config.toml
encoder_inner_norm = false
beta2 = 0.99
eps = 1e-08
epochs = 10.7
Rows from block 2 of the encoder of a small masked image model, named by matrix and row number. Rows with one number belong to one neuron. Each number is 128 + 32 x the weight over its row's rms, rounded and kept within 0 to 255. All counts start at 0. Numbers have three digits each.
After each neuron's rows are labels from the 100 images, of 14976, where the neuron reaches its highest value: "patch colour" is the nearest of a few named colours to the mean colour under the peak. Only what is clearly more common there than usual is listed. The data: retinal OCT scans (Kermany 2017).
# fc1: MLP up (encoder.blocks.2.mlp.fc1.weight, 320x160), inputs 0-79
# fc2: MLP down (encoder.blocks.2.mlp.fc2.weight, 160x320, transposed), outputs 0-79

fc1.122:170183197143120090108128163121140162085159117047115077112163122088119161125130076205093126194131161113153099200138144125163104135143097080118114157110172151129045128178148132148155103130137161122158063129101106122142133082113121081166147128
fc2.122:101107146150160189115159174182116135114103119128071114092029151125133114157072092129122112148075108142156151121142092124083146078137182093117068094098071098089117186145127148103105115182135105116130104102221130111170115105133107214162158115
patch colour: white

fc1.250:095119149118130173121067124083119144146111184128156201091146108135099146126137144137093101083157101134064104121114126110116126111124164144124155094163174147112176208141099135126087084110126131046115128140120092142083115127129123111174154120
fc2.250:157148092121125124127145104171150160125113142131088090140046147089202107141146114180133134178102139107168115174095133107139109187164095114180089127132128119153106098145128093135110150102090140200102087110130119133104110112144139114113145101
patch colour: grey

fc1.13:175080058170127130105117106181076106180064123161130153174096134121173092099138106137099142152105142159144058148103082139126146164123102136058109135135186093134087107083148133088091120073105162100111089143161125100143122141162137094137112153
fc2.13:154112157113114144080123157072133154083154070114187110090109121148136166171143157097156145091172119125085137074133166133158072104120140108168125097090104153100088167162138214141146092173136115109144150115058104129090150094069142132098093101
patch colour: grey

fc1.197:151168115136152173178119150144073147133121141106107149110137137189118184118241162138111185115059147054074124135099132124122097133175150150132174181148167162159178121103129152120125212139176103140111128101079097151077112121104114066108129167
fc2.197:126076099088126111118181116072092173114135126168127158117132121090163083113079096130197153127092106130214112089152119131152187202132105165153123152120068078139093131094130129133197147144053085154094096098096122170075117133145134089156133097
patch colour: grey

fc1.244:092120162105173138112119152149125206078140146124137131120095124061086109061144133145117188155164078128090135167145140141128157166082128107123156168145148103145112063152084109138121094160114122147086095106112133133125101166106117182132049109
fc2.244:119157127147113145065103136078161077110111139103146089131195127172201126159130179097143143085150170094147100089136169098149098115168092103141143094107087185123143137123182165119121084098129124110116119124069195144159165103056051114108154140
patch colour: grey

fc1.194:098158144148092145125144150123100101098151107067102096094101137092118161094149172183104143170087132078136124173129138125147140145140167135191031098161109204073115105183073126138126097133127151141125146134106142146119118132092110119117146074
fc2.194:093116145165165119071136137099149126080083110116119102104120157128125192107156112122143191094135146155106124152154130122126112122096180108077144128119109131148168134110184141129133127147127129090107112112186129112112154072097147115130153112
patch colour: grey

fc1.110:121168138068125173100196130209114151120120152151162126158168138058138167097110071127164116059163178079170081174128153140102119151148094162140104104070110123100112132098127177082186154195159179094078072165113156104117173115152212122146099127
fc2.110:101087107098127075155139128154130110173118094143089128147098170164078115131114096111084156091145144084105171156113175113129136115109153097113117157159156126057123065084146143119140082095088148118150128165137107140145128160137101088149185088
patch colour: white

fc1.236:216130161129104182152125137113142132100135104151158087062110143118146124146124056150164125139138163109131116123142136099090111124107072106148133137093147127080135169159159142124139162190182074154159072057162125099153069155143086128102126116
fc2.236:089114102155103145091119153113091175168098146128134154174112108141168101157108171140114154090079084156089184168140128123140072160180144098108129137102151088135102100142124100162111147088050198103094068121196184106166192159153194097129153133
patch colour: grey

fc1.313:078203178128121116142123121071113111132160103151101136146131067156107133064171161150110077193170162115103084113116114062119107063166103109128204096107073181090165097095138092114130112091159062122111108131138162142131118168111102121156174079
fc2.313:116106140085163223071118098127148139128141111142164057117097094156167166173140159081127182144149109132049122105146151107145122065140135153123133111120142135109131133105219136107152140138145135141105144070078142125089158081106099100091175130
patch colour: white

fc1.6:122122091035049131153094125110171164101141119102144104116165149080171104148133137119079160106198128053155122154069148120152126115100100181099105085099160121130147113108138103171113088139124117121149146130100110099169092138117109181091096151
fc2.6:154128155131149134133094189152069144196107123062152135090087142115158135100151129124130128170119138153119158140201097156066167110117150058117176159077152080077156123151117116057151129121139125149142086096149123079092064167139099166134135127
patch colour: grey

fc1.284:124099122150107106115131138096107133130156120132128129074151117104171127081158136151170102170154116086094150110145128099081055076120104146132115125178122132114090100074121142088148105165139136123125121123105139118121090183098188090193134108
fc2.284:156147093141108143195181079157122100121088111102069132132097113140136141160120093134168095107109183178139115149145081101126178163148126088162161089172138146153127125062119073091058160185128148161150064088087108081146099105152148141156214122
patch colour: white

fc1.142:093114144102119098190105153135117178137206141164105146095148132122088151127107093164106136156133092142083126122145109141168135161158161060102085097157078110118109139093145119160181160099099121105097094117165096113085102136095144069112067125
fc2.142:129093113138074132121111093101171080102106126166108173126110201105048056129117119110144159162098125140115135093136166101135174082125130128091130140111108145090143073130113143157061111135173166127136150082107144113177134135105176203123171116
patch colour: grey

fc1.29:159111149131111126099140149119034117088055112154070202143124163143184125115129121117215129111125178121068175121130095121070155096087113173113166104151183126100149152156114075134129129128086128082132114086185154114108168116153131143133127149
fc2.29:151195162080148138152186085108189133185144143129163091065108088135141112099138141136147151115098096091108098095111154146179100105133106083146063125170060118143124106109177162175174207143049140140139142174139167132124111124117088107117161136
patch colour: grey

fc1.131:093131122108142139121111106102157108153124155074172132097133116110110134089116088143157136157160143120124134066099074124162134122129139113100127133085058145095138098138096122139167104145080062073120084135100195129204061151146191154135108066
fc2.131:108124080191145193155155139144170116125147145111093129103166134132174146064140144159150110142131179080155073158096112050121115081173142116195178116144118169180167156127102103079141140127086100135137156123124162131150109114147157102156074151
patch colour: white

fc1.45:180151151081089150062145172152126098086140113076124146127121141150172120159137176096143127122169089128080136072089051104165167094164090140107120159138140134058121139136119133088099151136162191100099130110140149161174086101078146165166123049
fc2.45:077069134098143142171158123109151185160118083107126168185137113179084118082183118139161088197121107134112168184157126118148125069178104094073158099144136189101115092099128096177136090150112138094162163180117062145136108078086110161128157153
patch colour: white

fc1.23:138159149182136152159093188136143153060162201125146080065166135131176080147130173105097162118118112119112069127120173069098097186111136112120155162140143109090106087159124046121139163147156057146116127129103171151179160135120084124122136101
fc2.23:122102108087109111093104131184149125095113074100168135146059075143088122137133129141088112160094136148145137117146145146109103136151120175145110157138111097174074169111119172159116120158118137116210114098113085155093075145103128109061170118
patch colour: grey

fc1.226:119127145134106103126103147095193133047074099111074144149040051144110112144142158113114130082110163113112105085136152118159113112135168118111115173163066212177058084043148170179141128159146122057111091112120132130109125125129163134114104086
fc2.226:099092143219097132082147090114111122174086123123149105134129150115137157081118124144159109182105133129128171132157146118144090172100092101145111163094111125120138127169094110108092151137116229150132065090167086068108112101067142099153116124
patch colour: white

fc1.238:143171140110116174141153090132137106108125173130081097107134119146150114144143156140119175085154166124094147117151134119083108127147208104094100146151041118144136163109032121144102154154099066144139121133151105146178135129114159195119097098
fc2.238:143077098141107117099071142100131096115124175115124149176167156099150149130147098205139089095109131106123174121100078091097118075137098160190162151116136148120153133125098096130104111096184115094134132126139086200126135116148150062116127212
patch colour: white

fc1.239:109076088148107153150108157138156100139112153158140136124106127123125094129103129092152112105151056127109112162143138147111149042096099114073147125115066129137098059154163170090109102152172091108119142061123144119149113114145086172179149102
fc2.239:145149096077084136133140109095111143151137107082166115102136163177150128109114123188143148093192191094153054090098115168092111204118074134136102087174128084142165134104124088117152151097136136145115127160157058109127200098105098065132110149
patch colour: grey

fc1.309:131132167192175105044085191102135062111157126115093089125113145173135105168181142114104146144098095085113121224127135158153127129165138128130166138155156081173094115108099120101139097147106119132114164159109150111131091107120175121151159095
fc2.309:102184129064099141181085131133111096117110102134187180174116120055090132141120202046143097104073118192137119084176161101144085104106127129116173075129149096156149111179118145137107160127123114075050171108176150173160146118141135131167074118
patch colour: white

fc1.28:197099126112157140111074101094117129117089116082138106136113095179134157155120197117107122102232131159108147083206088106107088152060102096108106072119190132124131092065087139131144122116110102098126130153142141112138115083099098132098141095
fc2.28:127087092130135121163127139095142104144139125167131168079109123111082081133151125163137077179073154106153055123020178179114177130103136110179079131089138084125146110168120165109126108192167134101141133161101174138087126121142134158186162109
patch colour: grey

fc1.300:097086164103108117116110148181074084110084093117144109082125071135190127122096121172135126114119100128062078180151112141106166141157136213136177130111128113124093126127117130130108140183091125188145137088110102127130070112103144109169126156
fc2.300:176057125142148097135086191117156133142150141086129084095056055126138110127101159046140107133136135117144121147120155149142131107132100100143086084095147125114148111163144160142183104092118138163083145207170110120174192071137115144124086124
patch colour: grey

fc1.189:122142105080138126117150171164197057124153066082122116121205164119172061131147170176121151112099163091129145157196114152137152123181118170143082127100095142099152112128139105131125160177102111111133119159158094123117056106150103061151077087
fc2.189:142211130094078128150140121123172131150116182124189115147137072098105110118113131084097144163109150018105133146114162135202166120131128127171137095120122135166114151167098102137138109164181130101136147134132133172101122115128092155094156133
patch colour: white

fc1.317:112138069105130154111153108143143067093076121134161128143148131155149137112082164156145115125125109089114153134108097161190102186133126135064128106188169129130113091124113080134129136143115120122071076089100137135133104218113130143115138097
fc2.317:186136103122149106135142135094124157100119122099139156132081098160161094131115101138176111104155143182083117147141138144202144138184143136097104083151153120141082145157113188121189119118148156158132107138204089088084101112140182043108145152
patch colour: grey

fc1.260:094142155090145154167169133116139088100127127120146085113120161151108178155121113156143128150120149155153183179148130164087072103186159164214156174119152121087159177113073130103121161130105158143125113113121142164119045120124129075136105160
fc2.260:135157138068126156054124180109106090132148091151133100181142171174132127173129164139185139111122166123175147105100101072071139122130170078106120115137171153123090148122084136165131171093150124115104143085122091133147097156175101183119096145
patch colour: white