{"encoder_arch": "vit", "model": "masked image model", "dataset": "retinal OCT scans (Kermany 2017)", "train_examples": 98430, "image_size": 96, "crop_scale_min": 0.7, "horizontal_flip": true, "translate": 0.06, "method": "mae", "mask_ratio": 0.75, "loss": "mse", "encoder_norm": "layernorm", "encoder_norm_position": "pre", "encoder_activation": "gelu", "encoder_mlp_ratio": 2, "encoder_head_dim": 64, "encoder_fused_qkv": false, "encoder_bias": "qkv", "encoder_qk_norm": false, "encoder_parallel_block": false, "encoder_dropout": 0.05, "encoder_inner_norm": false, "encoder_drop_path": 0.1, "encoder_patch_size": [6, 6], "encoder_layers": 8, "encoder_width": 160, "encoder_positions": "learned", "decoder_width": 128, "norm_pix_loss": true, "decoder_layers": 2, "init": "kaiming_normal", "residual_init": "none", "optimizer": "soap", "beta2": 0.99, "lr": 0.0017, "beta1": 0.95, "shampoo_beta": 0.99, "eps": 1e-08, "precondition_frequency": 50, "max_precond_dim": 512, "one_sided": false, "adamw_lr_other_params": 0.0014, "grad_clip": 1.0, "steps": 8200, "batch_size": 128, "epochs": 10.7, "lr_schedule": "cosine", "final_lr_fraction": 0.01, "warmup_steps": 1640, "weight_decay": 0.2, "adamw_weight_decay_other_params": 0.05}
Rows from block 5 of the encoder of a small masked image model, named by matrix and row number. Rows with one number belong to one neuron. Each number is 500 + 50 x the weight over its row's rms, rounded and kept within 0 to 999. All counts start at 0. Numbers have three digits each. After the name is the row's rms in percent of the matrix's.
Before each neuron's rows are labels from the 100 images, of 14976, where the neuron reaches its highest value: "top examples" is what is common among them; "patch colour" is the nearest of a few named colours to the mean colour under the peak. Only what is clearly more common there than usual is listed. The data: retinal OCT scans (Kermany 2017). In brackets: how many of the 100.
# fc1: MLP up (encoder.blocks.5.mlp.fc1.weight, 320x160), inputs 0-79
# fc2: MLP down (encoder.blocks.5.mlp.fc2.weight, 160x320, transposed), outputs 0-79

top examples: finding: normal (79)
patch colour: grey (94)
fc1.298 101:427401479454531527518513459475445451557461590509536549549555476514491530515445596576523454462536578598555507474496491535522511568616590466478501647527518522540389495522415415426525478502441557434566453494518445472497573510458512557491477486
fc2.298 099:525581451508471516481506440435542538515543453508484524488494632478558521486507574476499552437372450517441454492456532486562524556443522402509485391487432427516511478488567436559455503486525579551489548500547472563543520519559485480568487488

top examples: finding: choroidal neovascularization (64)
patch colour: grey (91)
fc1.214 082:500433496518512521533461506473505524446462461448538567584492508533510619520405433502514376537518527612483454454479562457503590515535439471507484453546512541550539495549572523517522501424513517608500511487465519445493501570460517543469410545
fc2.214 091:486550405463547524334510493509470454523545483510564509504476371463574592540573470454536429491518550449432550507464432515399509536493517466475510495529487560523459461497472494439447461510583480485530379583617497497441521426468579534571473575

top examples: finding: choroidal neovascularization (80)
patch colour: grey (67)
fc1.303 107:428436549438515430485500398491592522569520501489451416480544553437570554539531565431506524404545509459438431429492463500519531536468558508428559496545510446453503458501488431510541516527543571504448526396546417523479415449442494595604474531
fc2.303 094:534529477531561406545582552428522375563502567601538516445449559472556514452482524557548412599362534579373456553410471519619506472480528500483451349513546455463505415527511497545496564551502514482476545574513516443483469519481509495528506532

top examples: finding: diabetic macular edema (34)
patch colour: grey (53)
fc1.16 102:469558461536468484497476546544450492489440524525495551498481512548526551550536450407419542492641535438486535511599477537484476523501448552506454421477608483497565487528499529549484453510529471489496453407530560522409552399496529555486613441
fc2.16 093:475459584471417516487387459375466462460471498533453552481576510450495432495549469565560541519393434534427462398414522452618502484507454511565484538498407494487501519530486505498471515465492429493540514583498461493503435443530539491482523471

top examples: finding: choroidal neovascularization (82)
patch colour: grey (87)
fc1.142 106:504504534529489511458486500427446458517561514604424473491422506468543554547524517496448582550511597556482469478573475385484476508486541599435504492505484498494468454495508512634414553532506516456462437501475495577586447478533483470490386548
fc2.142 101:542607425500573567457457525473570429430480524557462484477526603538441494424478498436538546438433440522499478499475499554487482475417553576591432556458552523520502480472494546470571562503490562560476526432486451481532464530551498549546530517

top examples: finding: diabetic macular edema (72)
patch colour: grey (95)
fc1.239 103:606460502494489429477542453488489478483495515516555479535444414378485504575597462496532504506488470465481401442475536497536371529545461499479511588568508382445512536511517433528507537505526475527500445456452557528435569565501511476495528472
fc2.239 101:499416545488465466510474513397558446529484540502496521443529518502444448454482639458560528433488475541467478457442464447550606604503526517469502475538464587610506531495497506493521482570482560408506528532565450467504447510500526439473492558

top examples: finding: diabetic macular edema (62)
patch colour: grey (92)
fc1.211 067:477418484551542541519482470544511512522409414515495447550476469515539517548421516549546509424525447540409528428433506478697450436395528427538534528433484514540477544493502479431514535489515454537496545498455482489484584486540425441497512479
fc2.211 069:489522560488455533428493536414535478535550499454536606457497531434403378513568442465472581529463514467564418529517513466399541525484489507575440458532546470509406521463563527610492488535363539536500524487535520556506477538501547510486570502

top examples: finding: normal (87)
patch colour: grey (82)
fc1.280 100:490549466561549458507448552514580553490466533504482500494453513526499464525515452499495416477550469575508483541480483500513470601546569497412454556473543484439455417492524489495501525495425522565432451475374527468481496520406528507469486514
fc2.280 110:472429476496505481500551458488416574476539441402577521522492461493544581440451496536544453556486587514605451452543400583462496550514484552485559550423468539495567484605442559517557498491549548504522428533523491517530472486442559536492493547

top examples: finding: normal (99)
patch colour: grey (51)
fc1.80 111:543511545459559558560603506493558496437503465430470566492512455514553521553467525467517465498596487536506420511479494397461450549505575466455512517455584430540506492403500513481581534445552469478435479494461465488598511541417533527476540616
fc2.80 098:496541416401563487487476450527520567461530564479558599479437491547546498519439497542529585388481569560466503465449532566539555503500556506591459432521513468456410453551493597516511473585491464536526584607484438471477475418455599521510482480

top examples: finding: choroidal neovascularization (73)
patch colour: grey (84)
fc1.77 126:473473505525496407594484446545558587460548516528486471517578501550400483465519474454471501502456588557486513522522501452568565490481576479419572536512521563517465511433520506520577587521517561528384359544419511473511496540437511476472458549
fc2.77 122:549523467573584509591552540413536540490515522599479567392459499479546433505496507432472519453439463567514427496423493442566497558440443509499450449476525464472451494474589574591557562521456534534496563486479488551471498515532536437515512468