From a checkpoint of a small masked image model: 1.82M parameters, soap at rate 0.0017.
Rows from block 2 of the encoder of a small masked image model, named by matrix and row number. Rows with one number belong to one neuron. Each number is 128 + 24 x the weight over its row's rms, rounded and kept within 0 to 255. All counts start at 0.
After each neuron's rows are labels from the 100 images, of 14976, where the neuron reaches its highest value: "top examples" is what is common among them; "colour at peak" is the nearest of a few named colours to the mean colour under the peak. Only what is clearly more common there than usual is listed. The data: retinal OCT scans (Kermany 2017).
# fc1: MLP up (encoder.blocks.2.mlp.fc1.weight, 320x160), inputs 0-79
# fc2: MLP down (encoder.blocks.2.mlp.fc2.weight, 160x320, transposed), outputs 0-79

fc1.195 [121 142 103 152 125 127 111 106 115 121 101  88 154 145 118 128 142 138  87 137 171 122 129 124 110 116 146 136  86 158 105 145 138 116 171 172 122  57 131 109 117 131 167  93 139 167 128 122 144 125 182 118  95  84 161 110 120 124 173 136 165 103 156 106 147 118 112 128 128 140 103 118 145 137  87 101 142 138  81 113]
fc2.195 [131 115 149 110 126 125 147 137 136 177 136 203 108 166 133  96 134  85 145 144  77 110 122 122 143 178 107  94 156 151 164 134  96 108 145 112 145 158  96 107 115 141 110 178 126 113 133 112 109 120  76 134 151 134  90 118  99 116 133 154 122 120  98 108 141 118 134  99 109 159 130 120 133 104 116 151 127 127 107 137]
top examples: finding: choroidal neovascularization
colour at peak: grey

fc1.230 [117 133 110 119 122 153  91 104 130  98 131 164 160 112  94 109 130 127  93 146 112  96 119 158 131 109 137 136 116 101 119 143 132 117 116 108 164 130 128 110 105 124  93  91 112 141 126 126 148 133 103 143 132 126 135 119  87 143 123 161 100 134 103 158 135 132 104 131 129 143 110 123 146 109 183 129 121 103 154 157]
fc2.230 [154 165 126 142  88  88 151 109 158 107  94 153  81 137 134  94 153 127 127 119 129 107 144  91 122 139  89 122 175 131 111  99 129 144  43 156 101 139 148 141 149  99 151  95 119  99  78 119 140 120 101 116 132 159 115 154 135 159 134 178 138 152 169 125 109 145 117 140 130 141 161  74  99 135 127 127 149 114 164 116]
top examples: finding: diabetic macular edema
colour at peak: grey

fc1.117 [120 107 116 107 168 162 101 116 119 111 108 153 126 161  96 130 151 172 168 106 120 126 110 108 155 132  92 128 121 147 148 149 112 151  78 101 154 120 141 145 107 134 133 172 122 125 121 134 171 104 121 106  67  83 134 168 119 158 104 110 137 171 134  87 139 120 121 128 133  91 148 126  81 107 115 152 123 112 122  98]
fc2.117 [127 142 129 131 119 119 163 150 150 152 102  94 134  97 130 149 134 112 123 139 144 116 148 133 106 112 142 134 132 125 187 175  96 107  89 121 165 141 140 120 151 179 112 151 160 115 108 136 118 152 178 141 146 126 154 111 146  98 126 135 166 119 152 173 101  88 181 105  86 135 116 149 122 121 131  95 142 130 134 112]
top examples: finding: normal
colour at peak: grey

fc1.125 [134 117 142  84 178 155 108 193 135 157 117 130  96 130 116 134 112 116 157 120  89 119 153 131  83 161 119 121 115 167 107 164 102  88  97 113 118 101 133 128 144 127 117 121 102 142 128  95 127 157 144 150 143 138 120 111 145  57 134 112  85 104 129 144 146 135 147  85 121 122 100 118 130 125 100  98 152  98 147 116]
fc2.125 [123 132 119 149  98 142 144 100 108 121 178 133 139 146 138 115 140 133  77 162 121 113 131 103 150 138  96 125 150 113 110 133 135 160 105 101 161 116 140 158 118 154 129 134 140 110 124 127  94 121 122  95 119 127 115 137 101 126 138 144 147 133 124 136  88 133 115 150 168 174 135 137 128 167 147 141 138 182 161 131]
top examples: finding: diabetic macular edema
colour at peak: grey

fc1.135 [ 79 143 133 102 104 142 126 106 122  92 119 146 129 116 139 152  95 190 150 108  84 131 117 136 149 127 156 123 150 159 130 116 140 163 110 121 161 141 113 132 146 138 137 132 140 124  65 121 156 135 152 133  91 127 106 169 144 155 149 142 144 119 122 150 116 120  66 119 119  99 135 141 116 133  79 102  92 112 135  95]
fc2.135 [139 143 156 189 124  85 174 120 108  96 179  88 121 136 176 133 107 100 107 112 141 166 144  74  87 139 135 132  96 152 147 107 141 150 124 113 133 123 129  83 137 119 111 114 118 154 181 154 115 147 129 143 178 135 118 128 119 114 130 127 164 139 108 143  98 136 121 153  93 163 101 126 129 123 144 137 132 123  93 145]
top examples: finding: choroidal neovascularization; finding: diabetic macular edema
colour at peak: grey

fc1.91 [136  79 146 141 151 121 139 138 135 112 101 158 138 118 145 138 161 135 145 142 150 128 129 137 124 134 154 171 120 138 153 181  96 158  88  87 154  67 148 145 137  90 148 137 126 117  92 138 111 169 163 150 123 129 110 153  99 115  87  99 116 109  97 158 119 118 117 134 127 119 132 108  85  96 110 147 113 149 104 149]
fc2.91 [135 128 130 115  94 124  83 101 124 163  77 101 157 128 115 137 117 160 121  62 127 114 130 141 128  85  98  94 121 152 101 167 148 128 116 134 131 135 150 192 120 132  74  92  93 131  81 107 148 112 128 108 141 133 167 130 132  96 138  63 146 132 137  94  99 160 158 102 143 140 104 146 121 124 151 104 117 106 142 109]
top examples: finding: choroidal neovascularization
colour at peak: grey

fc1.217 [103 100 120 172 127  93 117 142 138 119  86 113 118 124 119 125 100 123  94 119 142 143 127 170 151 123 160 130 132 139 189 173  97 109 118  88  88 104 140 102 120 126 160 126 142 106  69 142 121 136 109 109 101 125 162 126 104 117  88 144 112 109  97 132 106 129 142 131 100 117 123 139 147 137 141  89 135 165 155 156]
fc2.217 [109 137 119 138 148 159 123 119 171 151 125 143 146  98 135 120 152 117 135  95 145 117 165 127 128 114 122 130 156 120  97 120 104 125 125 129 148 151 123 145 128 116  92 134 153 155 160 149 157 133 160 131 147 116 114 120 147 128 111 133 104 114 152 113 136 115 127  99 166 109 103 104  91 132 128 164 133  91 107  99]
top examples: finding: choroidal neovascularization
colour at peak: grey

fc1.169 [116 154 116 161 142 132 106  88 122 119 107 104 119 126 141  95 158 130 170 140  86 147 130 156 131 150 121 102 129 109 139 129 132 141 118 112 138 154 148 125 116 122 153 196 140 119 123 191 116 116 134 166  57 158  78  96  91 107 153 141  94 114 111 109 111  94  84 114 136 121 121 126  99  88  99 110 116 147 112 142]
fc2.169 [136 134 136 144 111 134 121 129 110  96 123 163 133 102 128 174 127 133 136 135  89  75 113 153 114 138 164 120 148 134 141 139 110 143 164 126 123 123 135 135 111 118  87 160 155 117 122 120 211 117 140  98 154 116 125 142  94 118 106 147 135 143  79 144 107 105  66 129 136 107 105 103 163 158 144 154 156 118 141 125]
top examples: finding: normal
colour at peak: grey

fc1.291 [ 84 134 148 124 117 137 154 110 105 145 125  85  97 141  87 146 157 137 132 166 106 168 146 114 107 148 139 147 135 120 136 141 181 101 106 151 128 162 128 167 112 133 116 134 143 146 109 113 118 100 108 104 107 114 123 145  71 118 119 118 137 160 113  98 124 151 158 108 123 150 147 112 124 124  82 111  99  94 113 142]
fc2.291 [127 164 116 145 156  77 147 119 134 140  99 102 114 130 117  62 153  92 131 137 147 114 123 136 108  98 109 147 142 131 154  99 110 112 108  93 146  95 186 130 144 142 102 141 107 126 126 133 139 162 107 116 148 143 109 118 128  69 102  98 104 126 141  88 141 155 133 141 138 142  95 166 112 140 137 152 158 121 141  90]
top examples: finding: normal
colour at peak: grey

fc1.198 [138 150 143 120 165 151 128 106 172 144 106 111 161 128 125 115 133 122 123  97 162 180 145 147 105 121 113 141 158 147 142 136  85 128 124 121 142 103 139  95 132 132  91 105  93 140  83 118 101 109 119 152 121 111 132 145 170 153  98 132 147 182 136 121  62 157 164 141 145 142 126 114 129 116 137 151 122 138 141  79]
fc2.198 [127  89 137 130 131 134 180 156 108 123 142 160 117 150  84 146 130 121 140 119  93 107 119  87  96 119 138 127 142  92 135 151 166 114 146 146 106 102 129 155 143 106 147 172 139 184 133 128 131 121 101 123 139 123 117  73 108 164 125 164 168 136 101 109 118 120 114 145 136 136 146 129 133 112 120 152 113 106  99 150]
top examples: finding: diabetic macular edema
colour at peak: grey; white

fc1.63 [147 134 147 137 166 144 149 112 139 158 101 104  84 114 117  68 141 118 143 157 146 133 105 124 133 116 130 104 110 127 155 120 109 105 104 140 130 151 141 109 156 168 163 122 104 103 156 119 102 140 140 107 120  88 118  89 115 106 104 116 131 122  97 159 118  96  59 104 120 129 119 103  94  94 164 152 130 112 149 146]
fc2.63 [149  99 118 126  95 108 169 153 139  82 151 100 113 160 149 117 176 130 143  99 106 104 172  83 149 158  93 116 136 130 109 107 111 122 139 112  95  99 181 149 108  93  99 126 131 148 137 137 181  85 117 156 128 129 163  99 112 144 116 126 151 147 115 106 105 138 125 182 149 109 119 133 137 109 139 148 119 142 104 129]
top examples: finding: normal
colour at peak: grey

fc1.128 [ 99 136 134 136 117 112 117 151 108 127 132 138 102 115 175 143 113 133 141 138  96 129 109 151 125 103 145 130 147 139 108 123 138 114 143 140 192 150 103 107 105  88 118 155 125 144 161  86  76 104 147 150 111 189 115  84 136 122 116 120 145 115 100 130 114  47 115 110 129 144 126 134 110 166 129 159 120 105 124 145]
fc2.128 [193 115 151 139 157 142 147 185 111 103 107 161  99 165  90  93 131 127 110 115 142 154 110 125 104 136 142 161 110 149 111  93 142 122 128 134 119 110 162 156 168 119 121 122 122 147 121 154 135 145 160 147 145 118 156 163 123 151 145 125 155 127 145 153 151 126  89 131 148 108 127 117 132 151 146 122 170 140 128 136]
top examples: finding: normal
colour at peak: grey

fc1.51 [130 148 130 141 164 103 178 114 136  73 130  87 154 129 126 136 108  86  91 104 153 130 121  91 125 146 148 115 125 120 114 149 163 120 147 105 183 152 134  49 136 127 136 151 156 140  96 126 113 120 116 156 152 173 141 133 129 125 141 167 152 115 117 134 115 133 106 167 116 130 138 110 115 117 127 108 116 137  98 109]
fc2.51 [100 123 142 107 130 134 115 111 138 134 116 161 101 126 141 137 124 152 138 120 153  93 117 116 115 117 110 131 136  82 136  80 121 177  77 120 120  77 161 161 134 131 103 117 116 155 140 156 178 118 117 107 146 153 108 121 144 167 106  96 115 112 195 105 123 148 135  76 137 143  99 142  95 138 139 132 150 114 163  94]
top examples: finding: diabetic macular edema
colour at peak: grey

fc1.140 [110  96 143 127 128 128  84 111 136 132  79 134 115 122 113 124 157 164 139 119  93 140 107 185 157 130 111 101 119 131 101 144 150 126 108 111  95 132 142 150 100 118 113  96 128 119 126 155  85 153 134 111 114 115  99 144 119 128 129  96 134 146  79 109 112 140 132 172 146 150  92 150 135 109 123 125  93 142  81 148]
fc2.140 [146 153 142 132 130 104 158 138 112 128 156 152 115 117 109 137 116 161  92 121 149 130 104  96 132 131  90 108 140 183 161  94  88 134 120  79 142  58 155 116 178 140 116 127 128 175 118 125  90 114 127 145 125 110 122 150 111  97 151 146 167 138 130 121 157 143 156 113 166 171 119 104  89 151 171 153 147 107 174 167]
top examples: finding: drusen
colour at peak: grey